{"encoder_fused_qkv": true, "encoder_bias": "none", "encoder_qk_norm": false, "encoder_patch_size": [4, 4], "encoder_width": 128, "orthogonalizer": "newton_schulz_5", "batch_size": 256}
Rows from block 7 of the encoder of a small masked image model, named by matrix and row number. Rows with one number belong to one neuron. Each number is 500 + 40 x the weight over its row's rms, rounded and kept within 0 to 999. All counts start at 0. Numbers have three digits each.
After each neuron's rows are labels from the 100 images, of 14848, where the neuron reaches its highest value: "responds to" is what is common among them. Only what is clearly more common there than usual is listed. The data: photos with spoken descriptions (Open Images, Localized Narratives).
# fc1: MLP up (encoder.blocks.7.mlp.fc1.weight, 768x128), inputs 0-127
# fc2: MLP down (encoder.blocks.7.mlp.fc2.weight, 128x768, transposed), outputs 0-127

fc1.487:479575481566580551544526582498491525567482435471526506463489571559468495456456469517490453504465539477433545535543514481420533539440508472500485565508526466492544530467482487466460454454545514491490580461516481452495418489487504461507543577547566463497476525564474512492503481578512433510486519461492449521517577502508409466546500442481512477507417532456457541480469498497507536503449
fc2.487:497575500496510457561502448505525456449506473502505508511470442522523460514532446463452519549526441515530503515441545464509453487507589484527629505445507521477509478527498532457508545442414445486436472493442502583507559526477525545481531464450434550487538573521464506534453483507509472457495470505446578456518491497556513509524456424451425527452553522527476506493512565511542571538516
responds to: text has "trees"; text has "sky"; text has "grass"; text has "plants"

fc1.694:507526503479545500541481571489461548470497442486455455458521523497417486444433469536559478516489530501503472505531531469470465538466615592518486502424486493491529549487482542515536477466527475523479506494417508511514457490532538570518571522587520408503518475461434477515543560441464445534542529474474535550490551525421512463474493447525519426475438495513516543502550534484464525418475
fc2.694:486519546520496461548537432521551472513468511485534568553497462507540494538556543482474551472523514577469497533459522539539520459525442512511517505498556483513490516491503440489469534536462500474480496538492464461513543525428452381436503437481453550462437522467506493444484479454466571438508464546483438441530428495506419521545470556545479616513552497539459460566498480477553475486547
responds to: text has "people"

fc1.361:514485484517565478542503517500520498514484485466445437506474486628545595571473448544506489506499553486550513446491550470435456468527487436508518554463507494447480543526546548516513453484398588516483512525478456562531505482479492534488493489518409519546440501501503473513527460471537565421509534540479476478490545511483572482474453470515501446571446546481466521468437510441494543512428
fc2.361:510503525446455488467455469549538520471470475548497579520604515421478458465506523484452562508517465523399492520475518538547547510464531586453545424494522477549493488474506423492512571492565425449469507517527532434464494550535516483466566477519557469480526534539454468512507485542526459515518559490452469477472522460501411518478583535482433499483521486536574455497544522509495456477537
responds to: text has "people"

fc1.496:568441537590440492527488536476434477533505591385504494479453496543472519466453431433464502489527490502447517454526524427485543563481481495522565520550498454517457510498502500444436506506524463493463510562459487478412577502467504541454546537537513472476532569515540506512425491480490526498493450532513437505514515461500563497525526559573528463471574503485484523558538455491475497563478
fc2.496:451527450405460484462529461550537497549499402555474472533532480459471518543515584477491482514514492491589468503516518510533507516504496497487471522430406503470485423531574486559544533498418554464565529500605444467492476557512558551551423487471472523552500497500550496516568478450506477526503507526513492509509417529482488522535487484453496480543461428508464461442500509516476545468551
responds to: text has "trees"

fc1.256:483558518517491522497513431472542505446452537546499477566519467517526471546545524488499541537539455522520548533471486540533501445513459478489552472512548478556449463496449425466528557561437514476506469498529468493469520531464537449475412513467470549490491463442533542436499534523515520431491525533579531495524524512561477529509491553437526610500522534424399464463460495530533384499481
fc2.256:523453488512525492480484572484437517548550509428477440465478530512539573467468448540531428490505530473502477429543466453438460540493561448456451520512431471419589483486552537535512454460570505514528515466484555509480466461543502576548510531551532452544553538559466484557532487516531474571497507495486508512492512515415572514502531464511491405497471471454550528498513540492460548511451
responds to: text has "table"

fc1.70:499475467523559471517476516485528519504501460444461438504474498589526594586448470567541525527518556475535505430496562438455465447539520466500546563502506475458474532511555557530527461520427546538474494518469473553542501473470490547494510484536383502545446492504498458514533470471492550428536540504486449484480541532496571486519450477530516452542453539516461521477442476423504535513412
fc2.70:513479524415476495463504465540532498481437521564491577537566508441483460454522520454472569480491452537426525542463530551533545520446509549490521430473500494576496498471486428471488576483536451430482518511534533459440480575547518472492578475504545492479493544529486501505506494537509436513510558515454493469496529460512400511425557524488413524483525471518573439513549528530496467480565
responds to: text has "grass"

fc1.2:516464532402492494585476495475453482598510471502524434569498512507440500518533515519441498408510517515521494414489456457445439490539493497512457481489576512485527520576583566538488535468516526487505521510513502476528481498443489531519499541521427471461510571533499427550480487501517551459514500440508430509474479560479520520422485494528402472522517566581515483547497465457448520497456
fc2.2:463506474472505486442504526499556536416511530492513571427538537477517483511551495467568433558544462507469503597484538535530567461462534511532504561535405470528455427464459442507501455499485436495455484486502450507503542502542517462476499437476561550497454439514540497470521500530492434535456475508456587508518550418560502464508534493513538538494526424477527445461497479515584502517552
responds to: text has "holding"; text has "wearing"

fc1.224:599516560428483506577462486435527536469482497499488458551489456491512514556541561494483520514529516467477508467477496490399444479492450471462529412495591474519520558510531517515440555519515500504518432506500462502556467555422513488513459494511502468512509558491527489543500516541471526452531477439607436507441529579492503572481489472497513453510507573492463459609494512467470485542477
fc2.224:468460468506532481472559502563478506495514558434551532512516547539490537457476430544573421473473433500549534533563511525545580482537576549506451538490380468470500454490494442437529409478514494469432593486496496532443487489535539487504506507516503527496505473570462486450519480523535484538476535561447549525493507442482467472504511476510448550469491404476524512471471478543541542480517
responds to: text has "table"

fc1.237:458527451546534492479500509479554468401521529462480444461497473515596574555514434500550465571503458500523483507515544488536580475504443467477540578472488452464486507543473477489493490532422507523497511479507437516502533536522502515515470469462446523580444462446499574448477468508528523513501548517535521504531566426493537507554484461427546556562502513420468476430423546513538476506539
fc2.237:514499556485487488475491457546465531596431493530505504550498476545489488450426496544471560449488497502483521457487460491517403514471539493455504423509510530566533484445548480458517590476559533458478501492530570472456453510543556558440530547500547449490580522513405463548498535515558488470498535528514479481487463581490461531473554541484437410485445512479486491482544544469446505510452
responds to: text has "table"

fc1.67:536524537501496546532540506481507569452540526451503484425511466507412450490448466550465480543531500474495535524447576544526522477463452561549483522523630491541518506412471492484501547487533463514503490492508460420520551440493484470482429563531500506512472477527545470546554504503457512546484537459492528473548551417481421572503538495495476526447544580509476519504512487470463459489406
fc2.67:503478533490578472507555564433437518515524509495528510397534524454444434473471476532492429527507527513461540566510473552414472542509475538525493545436531477543573629501513480508499519528502398467532508511536516545436533531470397523520422496452516497506500509520440449506523510477545498478490572537508516461482488511471534549501530485516469506514416478531544501478443435522508519500489
responds to: text has "trees"; text has "sky"; text has "grass"; text has "plants"

fc1.95:555559520568493528528520541475566502388511530441470555501494427493529557518473470474501456525518523484465469538517526480495535505487456460484559465458470460504510506495451455507460486587480522475506476489498507470506495560513476469528491447511471469517525474455541566451496472521497476478505462491540527466417585539421519504531518452441579575570444491434453564595483575494543492560521
fc2.95:458488509483510483494493423535424531577494485525500443558480519539482477446500527541445562480421483515534564466508477545516483483543561543467457477495532496508515525468512523462543504447544538520483556483459540488476471464461527519466493583535536467559516511533375466510530495455481570567507538545472450521545392467530446532519508518558435438414552461527522500466514498524472525448465
responds to: text has "people"

fc1.419:482562482486503486422474544524445552508466468515498526499488494575520539434451501593506508494507501519473513504516498541414378498462559487492482509523467508510495535412510514480493467436515511436503521554423530522468512470465500548456476539519605527529493485492456502500526538417535499506559573574487497528511533495506491444513474491498550413473465511408490522439597527492531524447505
fc2.419:538404562554512506586516460525531444508483529505455467496534476436498503573507493487488565462488538462522476450485587471555600521537417527473524474458613494463518485541488458523497528546453473488542494542546526508520464537512478436510541450509417480446490511492550532484503479585516505442554503441528468425473488526432467465491489527493457540490500498572504515536471519466457468466463
responds to: text has "trees"; text has "grass"

fc1.736:517520461480552479509471519486508536508459479507450451467473516597549526511461490521546495557486531456514543525487556537431459486480521495499471524468519482456513551474472529474501449426438518522504521538426456611528479488495532541495490477514573507578474473472466514522575563445502524474523549601499510532544525461511526481457458469518534381500475531395464470423476532470480530440464
fc2.736:534520582549484482550508455559539474501489486485520584555567481469514510487475470537468547450526488538455455442491502495543537511493469574460547435481539488474534505510549415480501564553541458452479487533541518442481492532496507463460550484517447469431537574497475481481470472533548513441539526461499420455427506558405402496536527537452444561500481517551524525551514485489487453472508
responds to: text has "people"

fc1.31:510501574468463513460488440495472556565501485556503544490524521444470434464499558501509553491496500504493498515446485512464426497485524534525482432557502522586492491427519499486524531456596444521508427520509520521519496479475497464452489525492574492464515542542470439543491524511456505519503464450533448510502450518608444496519544550567507402388523496550551436524567450541483480496500
fc2.31:526448419536505504520548557490497427468518522433519483513484491503462534522486458506549441488532485446564460510582509482479563525550478488531472548447505514403513515587492514507447401541430529524510546527509464532504529507500449489595476471470426540460466507485584550480481506521522469477485490529501554501479522516430555489469414425452528577560494521495453541553459501516479504502515
responds to: text has "trees"

fc1.622:557467537444431487495462476469493505551526474497523590550493485576513517510514538543446520452536515479472504457464503518419422495502449478494513457550507491500496535494530514519450524479510533441437486569464497492505470499402492466462467516517445543476539596567549491540540466531506537376526468473558415484454461579494540502518544486525539444492498535503448502569543478488508563523467
fc2.622:504504427511577504466539509560533536427483571506478443472535524414456497453489483471535445531474472466523516575515488492519602475531532519521452517485463482463441479483517521475516434518519456539529532447549548555484503482556550513558499496511536526512503458495519531472514479511494435595509521473482577538521560390513498459448461444536452510469507423493599490445459471508512510527457
responds to: text has "two"

fc1.671:474628524510549502614508508475489524464448521481469448565560473527472497493497460465532474487521539513514519499511506493503526440526501499541491487392563457524539530565462509534491548518468546486491518479501470484510507542454549525533490492574464411471542484382486466430503553461486498445495488564530532535470565532477524483449464503468480596534506523476455530546441546485482432476474
fc2.671:461505505516528432467517502481490546555539505440511561479468520510565518492553518583477511519569475577479487487482500522512453487483559488442473545561442440411582448425544421511515461503546452514472488485434485429524533465489482473415481488515547497556503558541428488541533503493516501596472471495426489485524430477486471560569554506524501478458542446501503477502546510515524510472539
responds to: text has "holding"

fc1.603:543517492534525507566551512461536458421508525490492488516506447456541528541516484461499454535520486500489483534506497483559620490499443480485514496459522454471532488556464450482452502601470497512542486467542483487458493579536510487543519463499464469504527461452566548447471458530510478509450442491521550487480547507415499557500483490404502643570493486457491515560415555520498475529535
fc2.603:442548523493481485490459477498461569578507466501508479499431531563536471445521532546465498494452509519487565459515461525476406476489543484458480497559446510512503513436519533508551523455573533492455506480441510476520499428468522524440449572505554480579523516522396469524525514446495564534484516530510456537527409476566510524572563514532540393457507498473493520447539485498531533504461
responds to: text has "table"

fc1.650:545497543525534490556514477552492514455528482557494429435511412543475523547484567490454521501477537542469478506510480499479473549474471543525499523429553485521584540458483509478449437490473508488459565594544470470502491474478502508475589456550513472427494501594447472540460535464552553410517472546428474490497513442499524518451447528476514515462455531554433452520522447558509537530487
fc2.650:521475494467445447431495580441487535556460534437482541579470530476500507491476422489508496491539505469513435528514514514515541476480550519423485513503525525511425457468558475555554533500434495531570535445491517496499518462512544515506469554481494523573472426406584532462566449488500472530486485425526499452550431526535458487536507549545505440533512470443565543519492521528557456528473
responds to: text has "trees"; text has "sky"; text has "grass"

fc1.269:503545523438517508530469582438501550473510479481493479467502518472440478483443497515526493516515507497489482534512526455500428521494600619471477441460523454510560517544468529506530516521539426504496528501438538460568410523505503550524504481586465420493539466479428526500539566466458490484586560416554462522473521496456534498502523455507545450517429549500477495543537566491505492452488
fc2.269:496516548554513463499572386529512479494475546448538574564523496575545496475555479485524492474485475556499517526439503575510551451487465502551479553513486484536506470470522462454480512532463516500463479515530462497448514534464517436464521465471522558475422502465470488457520484456468499492473448577481516443513469540456390491510423533544478591471573411505490447562518455492532495494544
responds to: text has "holding"

fc1.212:529544524476538489599536535435449466549501463506500492579528473540450523491451478478465465444510523553521479491490460438485480489525534512517431482463540439510557505573501501480512496523483513465524515518497546478476468563511497561540526517557431437450573480502504459486461452443511548448507496507467485481466521552413488513438470533478393597564453546484519553555421525504474470501446
fc2.212:432520491505457493478431488494539561469507455484485532448510562476531417496612536494494483539514496502450523507476544572483522453449500504496504565539446484475488442447493503563497504513528471534455442503471440436559562457506487477454482488480593510552437505474477476536525532504503492566442480508499532506517442441570490475534561484517617438445570460505530477483562489515568493494518
responds to: text has "holding"; text has "woman"

fc1.219:537513534452547499601519503459456472581465483516481405553507482514473502521536516478458481448523506489534498466482443495428511518525450506500443511455611511433546501605530536484465500453454552513551543510528481505549497513475545559562498511471484492506468530516501515525468520491516535505470527480487483538534511508478493550384463468471394526550553575515501475502412485474410492520489
fc2.219:448530502480482489466462505504545567456548507471520583430535539520544483511542463522547438560556467523465501534492529520530527462446547499508518549572394457531475438471477431522532487484530422473430462479502450479514542473541527486414483451499559508497503451517498441508526481547542480515460475497470552523448532467566498463573600531487540485481490446453511482450528470516596498501529
responds to: text has "two"

fc1.329:539478514420547471581521510459433453575517453512530436580502496546476540552499530543441491447509485559513507460481464433481445475534501488484457496498578459466513527574585532511486499497475514475529509519503524489475458558448505538534488552532416461475528524506528453522446456477536572450517517472513455507482499549428525552466435539489419528548507585547505517553468499484454498518432
fc2.329:454515496501471508472455526505544563449487498478490553419536569467520441479569505467554453525499485502471523523472547552477550440445520524508504554532396478523484402429487478523522504493560456493441462494501432481535546483541530482477516476469583538534479458523497472493534514530504455533442486506488566511510513434588500450489571486523577478455528432464543460443521486510594513525535
responds to: text has "holding"; text has "woman"; text has "wearing"