config = dict(
    train_examples=101725,
    image_size=64,
    horizontal_flip=True,
    loss='mse',
    encoder_head_dim=16,
    encoder_fused_qkv=True,
    encoder_inner_norm=False,
    encoder_patch_size=[4, 4],
    residual_init='zero_last',
    optimizer='muon',
    lr=0.015,
    steps=10200,
    batch_size=256,
    lr_schedule='cosine',
    adamw_weight_decay_other_params=0,
)
Rows from block 2 of the encoder of a small masked image model, named by matrix and row number. Rows with one number belong to one neuron. Each number is 128 + 24 x the weight over its row's rms, rounded and kept within 0 to 255. All counts start at 0.
After each neuron's rows are labels from the 100 images, of 14848, where the neuron reaches its highest value: "patch colour" is the nearest of a few named colours to the mean colour under the peak; "top examples" is what is common among them. Only what is clearly more common there than usual is listed. The data: photos with spoken descriptions (Open Images, Localized Narratives).
# fc1: MLP up (encoder.blocks.2.mlp.fc1.weight, 768x128), inputs 64-127
# fc2: MLP down (encoder.blocks.2.mlp.fc2.weight, 128x768, transposed), outputs 64-127

fc1.432 [131 134 120 149 121 134 155 147 160 135 116 156 107 169 153 130 143 120 105 161  97 146 140 144 110 106 146 158 118 144 117 145 126 126 174 112 130 144 148 158 117 140 150 139 126 135 149 131  92 130 132 129 170 141 146  75 141  95 147 122  87 163 128 116]
fc2.432 [164 127 132 122 113 135 113 129  77 163 161 159  92 126 107 105 133 157 109 109 168 127 116 153 163 143 116 124 143 174 143 130 147 122 148  98 130  96 123  86 115 159  93 105 159 169 144 124 145 126 163 155 125 153 115 159 126 127  89 148 155 111 120 144]
patch colour: green
top examples: text has "grass"; text has "plants"

fc1.168 [131 136 102 122 134  89  97 134 163 102 152  95  95 168 129 139 122 154 172 133 133 140 162 130  90  96 138 141 114 118  67 106 150 104 131 142 125 119 134 153 121 157 141 137 130 132 160  98  85 149 155  97 150 110 123 134 134 115 148 131 194 179 184 119]
fc2.168 [156 155 105  93 163 164  85 125 164 137 104 122 122 103 112 156 140 134 110  70 142 132 104 136 110 130 129 133 106 105 106 108 143 154 138 116 150  79 107 108 164  97 142 109 122 120 108 137 127  89 132 136 142 136 176 148 132 120 138 148 115 169 143 170]
patch colour: brown
top examples: text has "wearing"

fc1.188 [144 115 141 137 197 139 164 126 135 110 146 148 125 108 161 130 166  84 112  93 107 117 124 137 167 117 138 111 129 111  71 140 121 157 126 175 134 148 135 140  82 160  80 150 135 122  98 124  91 158 126 117 128 122 154 128  89 134 127 146 136 103 163 108]
fc2.188 [109 150 135 131 108  88  98  69 170  98 112 100 100 129  89 139 126 142 130 150 123 142 161 132 153 134 138 138 103 129 132 112 168 148 112  79 112  74 131 134 135  94 136 109  95 167 164 105 132 102 159 119 146 126 109 117 154 125 128  93 132 148  94 136]
patch colour: grey
top examples: text has "people"

fc1.324 [148 156 134 144  94 116 180 125 139 146 130 106 116 168 129 113 127 141 122 130 100 155 151 142 105 136 137 174 138 131  99 149 121 132 132 130 145 124 110 161 115 167 122 123 126 155 145 126  97 143 144 152 133 129 124  90 141  64 143 125  81 157 121 144]
fc2.324 [137 108 104 134 124 120  69 164  74 137 165 156 129  98 108 129 129 121  97 138 166 141 136 159 139 118 102 135 117 197 154 112 144 133 123 120 126  70 141 109 102 168 122 132 158 156 128 120 144 137 152 152 104 192 128 155 101 142  99 171 155  96 137 133]
patch colour: brown
top examples: text has "grass"; text has "plants"

fc1.69 [112 101 168 132 176 155 107 132 158 115 138  97 122 121 111 101 111  97 142 129  88 147 113 148 118 117 134 104 140 116 127 193  88 159 158 109 107  92 174 103 109 100 112 100  98  99 156 171  90 111 104 144 135 137 115 163 119 110 127 163  95 144 163 149]
fc2.69 [158 125 110 111  96 103 121 156  92 125 161 119  77 119 116 174 127  93  89 152 183  60 100 153 133 159  93 119  98 104 111 102 134 133 116 117 145 109  98 127 119 134 126 112 143 143 149  91 154 114 114 165 157 105 187 110 147 150  97 112 132 106  91 112]
patch colour: black
top examples: text has "lights"; text has "guitar"; text has "playing"

fc1.484 [125 126  98  88 143 127 185 109 110 105 129  92 125 106 134 130 151 124 129 109 139  47 126 135 134 132 124 134 168 159 126 179 128 103 120 142 126 111 142 106 172 145 145 143 176 154 151 140 119 143 137  90  98 123 140 158 127 113 158 125 107 131 110 108]
fc2.484 [100 100 152 163 178 101 134 129  99 170 161 151 152 168 124 110  89 132 150 144 122 115 183 122 116 110 124 136 130 144 125  93 124 147 123 108 162  94 124 105 123 120  57 145  63 114  99  92  98 115 151 102 153 128 134 116 126 117 121 147 107 129 119 152]
patch colour: white
top examples: text has "white"

fc1.551 [149 118 129 163 136 151  95 132 162 148 164 133 115  87 144 143 124 116  75 138 137  93 156 180 111 113 125 115 104 123 183 132 139 142 197 122 141 156 128 113 106 108  80 139 125  97 129 143  96 152 105 116 125  98 102 119 104 148 113  91 144 128 119  94]
fc2.551 [132 117 146 104 144 139 112  82 102 118 127 132  97 117  96 104 192 139 115 187 168  84 112 154 117 119 104 137 126 163 139 165 121 121  97 128 137 119 131 103 153 110 125  99 104 149 116 142 125 129 133 114 129 129 152 160 105 131 114 147 138 113 153 117]
patch colour: brown
top examples: text has "trees"; text has "plants"

fc1.327 [113 148 123 129 113 101 150 124 177 138 120 145 161 124 140 112  94 100 139 160  81 143 138 111  91 131 131 141 119 143 117 136 111 154 105 121 132 150 134 174 123 148  79 105 115 167 146 119  99 112 151 159 100 103  77 119  78 110 109 108 107 105  63 139]
fc2.327 [131 122  92 149 123 132  99  99  84 152 157 112 113  59 138 131 162 142 133 136 177 113 135 164 146 141 104 121 127 139 150 123 128  99 142 156 138  85  87 106 126 144 161 148 135 110 113  89 120 148 141 125 118 127 116 113 132 106 161  87 131 121 149 123]
patch colour: brown
top examples: text has "plants"

fc1.757 [123 120 133 113 120 177 131 132 151 146 106 131 125 155 168 119 118 100 104 152 116 132  97 174 152 164 136 152  99  85  95 159 146 139 148 156 124 125 126 124 120 135  83 150  73 183 155 133  69 157 104 153 106 146 135 129  84 107 162 126 158 115 103  97]
fc2.757 [108 141 146 139 138 173  94 111 140 135  88 146 125 100 188  89 156  88 119 133 143 146 107 118 150 170 132 131 105 105 143 164 141 101 125 132 104  96 128 121 158 162 161 132 110 152 152 121 153 153 126 158 130 133 125 131 113 154 137  98 100 137  98 130]
patch colour: grey; pink
top examples: text has "holding"; text has "man"; text has "two"

fc1.744 [178 107  96 157 169 127 140 130 102 153 156 109 153 136 156 132 115 119  97 127 103 148 130 119 135 143  89 142 128  80 125 140 140 132 182  95 128 107 130 197  96 120 132 151 141 171 122 114 120 102 125 110 138 187 155 111  92 108 100  99  91 116  89 140]
fc2.744 [144 161 141 103 112 201 112 135 138 152  78 127  81 141  92 100  96 180 140 150 156 133 105 140 125 139 112 135 131 115 113 134 162 128 133 155 115 121  92  65 124 113 125 133 134 133 115  90 116 127 150 129 116 120 106 121 146 153 109 126 187 128 133  86]
patch colour: grey
top examples: text has "water"

fc1.492 [119 132 151 150 114 121 186 141 164 149 104 172 106 140 159 145 114 114 112 145  86 138 122 139 140 100 151 166 123 108 119 149 117 148 164 107 143 129 168 140 115 136 126 130 132 171 112 128  99 109 121 118 159 121 139  93 122  96 154 131  77 134 123 143]
fc2.492 [176 124 117 129 134 105 142 116  98 152 132 172  77 137 120 128 107 175 101 116 164 127 135 142 134 129 107  96 154 142 166 126 162 110 154  98 114  99 130 115 111 146 115 126 147 121 145 120 130 142 141 147 159 128 167 124 160 155 103 131 143 140 137 129]
patch colour: green
top examples: text has "plants"; text has "grass"

fc1.559 [126 115  92 127 136 104 127  76 120 118 144 120 123 117 125 137 153 125 126 150 141  92 110  73 145 147 113 137 135 154 143 148 138 110 158 114 145 126  62 160 135 146 151 131 141 167 155 135 147 128 145 144 105 108 131 135 132 111 207 141  82 125  86 124]
fc2.559 [173 153 145 111 125 145 152 114 104 154 165 145 165 108 135 139  92 126 150  99 158 133  76  96 158 123 130 156 152 129 137 117 122 129  86 162 131  98 158 153 134 156 133 116 109 136 110 151  72 134 107  81  96 121 170 107 131 119  76 139 107 130 161 114]
patch colour: white
top examples: text has "sky"

fc1.601 [145 105  89 143 179  99 118 145 133 143 120 126 123 135 129 147 120 111  97 140 117 152 156 146 130  93 156 146 132 104 125 158 178 127 145 156 162 129 115 141  87 118  87 155 112 123 130 128  93 133 108  91 134 102  96 169  86 148 118 154 112 128 147  68]
fc2.601 [146 166 134 118 130 144 106 117 138 114 105  80 123 111  94 109 157 134 127 151 148 125 135  92 125 154 109 114 100  99 117 186 111 164  88 133 125  63 136  86  99  99 192 131 147 144  95 158 175 125  99 107 106 133 125 127 172 126 153 143 155 130 146 106]
patch colour: grey
top examples: text has "buildings"

fc1.210 [126 137 121 154 104 119 170 125 158 124 101 121 114 139 137 115 146 147 139 152  88 132 138 133 116 104 168 161 134 133 130 155 119 131 158 121 121 130 155 156 138 121 131 141 120 124 137 113 121 130 113 121 179 117 146  76 148  92 169 125  82 156 111 150]
fc2.210 [150 127 144 125 131 125 114 132  83 153 172 184 110 140  99 124 119 125  81 131 171 123 103 154 142 158 118 115 113 158 158 129 155 125 123 121 133  98 136 109 113 167 104 104 152 137 112 149 115 138 141 155  87 150 118 154 122 150  95 159 165 116 141 123]
patch colour: green
top examples: text has "grass"; text has "plants"

fc1.688 [137 125 156 111 115 148  90 110 188  92 101 150 105  86 153 148 143 167 153 109 139 138 111 136  78 116 168 115 136 137 109 114 127 142 126 131  96 148 133 147 116 178 147 152 123 141 135  55 117  92 124 122 101  78 132 144 137 135 104 137 107 168 162 113]
fc2.688 [112 158 148 139 148 131 131 118  97 169 163 125 172 121 144 152 134 136 131 142 108 129 136 180 129 115 171 100 117 161 105 124 139 127  87 152 112 133 163 100 109 109 167  96 133 139 141 145 103 153 135 158 110 148 112 102 121 133 100 130 135 131  80 155]
patch colour: black
top examples: text has "black"

fc1.365 [120 115 121 118 112 134 170 146 146 135 138 119 134 143  91 146 146 119 134 164 100 156 102 129  52 143 118 177  83 113 123 120 120 153 140 134 148 140 119 172 106 150 102 134 141 195 185 166  80 138 112 136  97 174  93 102 116 109 135 124  93 122 104 103]
fc2.365 [135 131  98 150  93 150  95 124  99 157 109 139  84  73 147 108 142 166 103 142 166 160 104 142 135 142 125 130 149 153 146 128 130  96 122 153 145  83 124  91 101 160 146 136 118 133 146  57 140 159 116 132  98 155 132 127  70 147 121  97 151 116 123 145]
patch colour: brown
top examples: text has "plants"; text has "grass"

fc1.322 [126 122 163 128 138 124 113 111 100 159 146 166 179 130 154  87 165 123  65 142 127 162 120  80 112 142 116 169 116 116 128 100 164  80 143 108 122 131 155 147 144 144 129 119 119  93 171 161 101 117 165 135 123 128 135 158  85 121 116  88 139  72 134 109]
fc2.322 [145 146 104 111 110 163 163 159 144 124 118 108  90 123 127 136 119 121 150 133 118  98 152 155  96 166 129 105 168 146 106 147  91 129 132 171 150 157  89  97 168 147 119 155 129 155  69  67 152  79 120 105 151  69 107 102 153 140 157 109 111 180 148 148]
patch colour: brown
top examples: text has "grass"

fc1.78 [119 113 123 103 126 136 110 124 140 149  88 124  80 133 153 108 129 130 150 180 102 129 139 122 118 118 108 129 167 130 104 133 140 117 121 105 167 120 181  82 127  96 135 142 100 144 127 119 124 184 126 144 107 148 155 161  98 109 125 109  90 122 138 121]
fc2.78 [153 114 148 119 132 188 135 162  83 126 160  99 125  96 155 136 154 133  97  71 153 119 150 144  94 126 109 129 134 114 156 129 115 120 152 141 103 121 113 175  92 145 121  75 101 137 107 112 111 112 123 120 118 124 157 130 136 112 141 134 100 116 161 142]
patch colour: white
top examples: text has "sky"

fc1.732 [102 134 105 104 169  86 152 154 130 127 130 118 134 182 160  88 126 116 118 161 125 111 140 152 106 146 138 168 106 159  83 143 152 136 136 139 134 127 108 127 149 153 116 142 132 152 177 100 132 169 148 132 120 130 132 122  74  94 107 150 117  73  69 152]
fc2.732 [145 123 145 162 137 141  69 121 122 110 120 136 120 126 122 153 159 132 126 121 147 150 129 158  88 169 145  75 118 166 158 168 123 131 117 134  94  84 137 101 144 103 170 125 131  98 143 129 157 100 110 134  97 104 118 104 108 134 169 124 175  97 158 129]
patch colour: brown
top examples: text has "wall"

fc1.377 [150 134  95 177 154 114  92 132 142 107 143 178 130  88  94 111 156 161 160 138 106 100 133 125 151 175 117 101 159 135  96 127 149 118 154 124 127  96 103 115 127 125  89 141 184 154 156 133 113 146 134 121  94 133 121 143  99 116  96 100 173 139 130 132]
fc2.377 [114 132 116 170 152 126 124 120 157 102 156 182 119 166 149  86 138 150  84 134 179 107 121 109  86 143 144 117 123 116  95 129 109 164 132 127 110 159  92 126 128 169 148 107 133 133 148 103 110  95 116  68  81 112 164 103 133 143 103 109 154 120 149 135]
patch colour: pink
top examples: text has "trees"; text has "grass"

fc1.515 [118 115 117 126 133 130 126 155 168  84 130 137 128 137  59 146 168 131 130 132  78 151 112 133 155 149 110 116 133 146 145 152 143 141 149 137 100 147  94 153 119 164 176 171 137 130 112 103 112 119 169 105 169 132 105 129 100 148 118 135 125 138  72 115]
fc2.515 [125 103 127 123 105  95 156 100 110 150 120 151 146 146 117 110 146 126 131  77 125  99 153 121 100 172 139 123 141 123 141 121 105 100  85 134 122 105 124 108 146 169 123  91 178 115 110 180  96  89 168  85 129 143  83 124 131 139 151 176 105 102  97 180]
patch colour: brown
top examples: text has "table"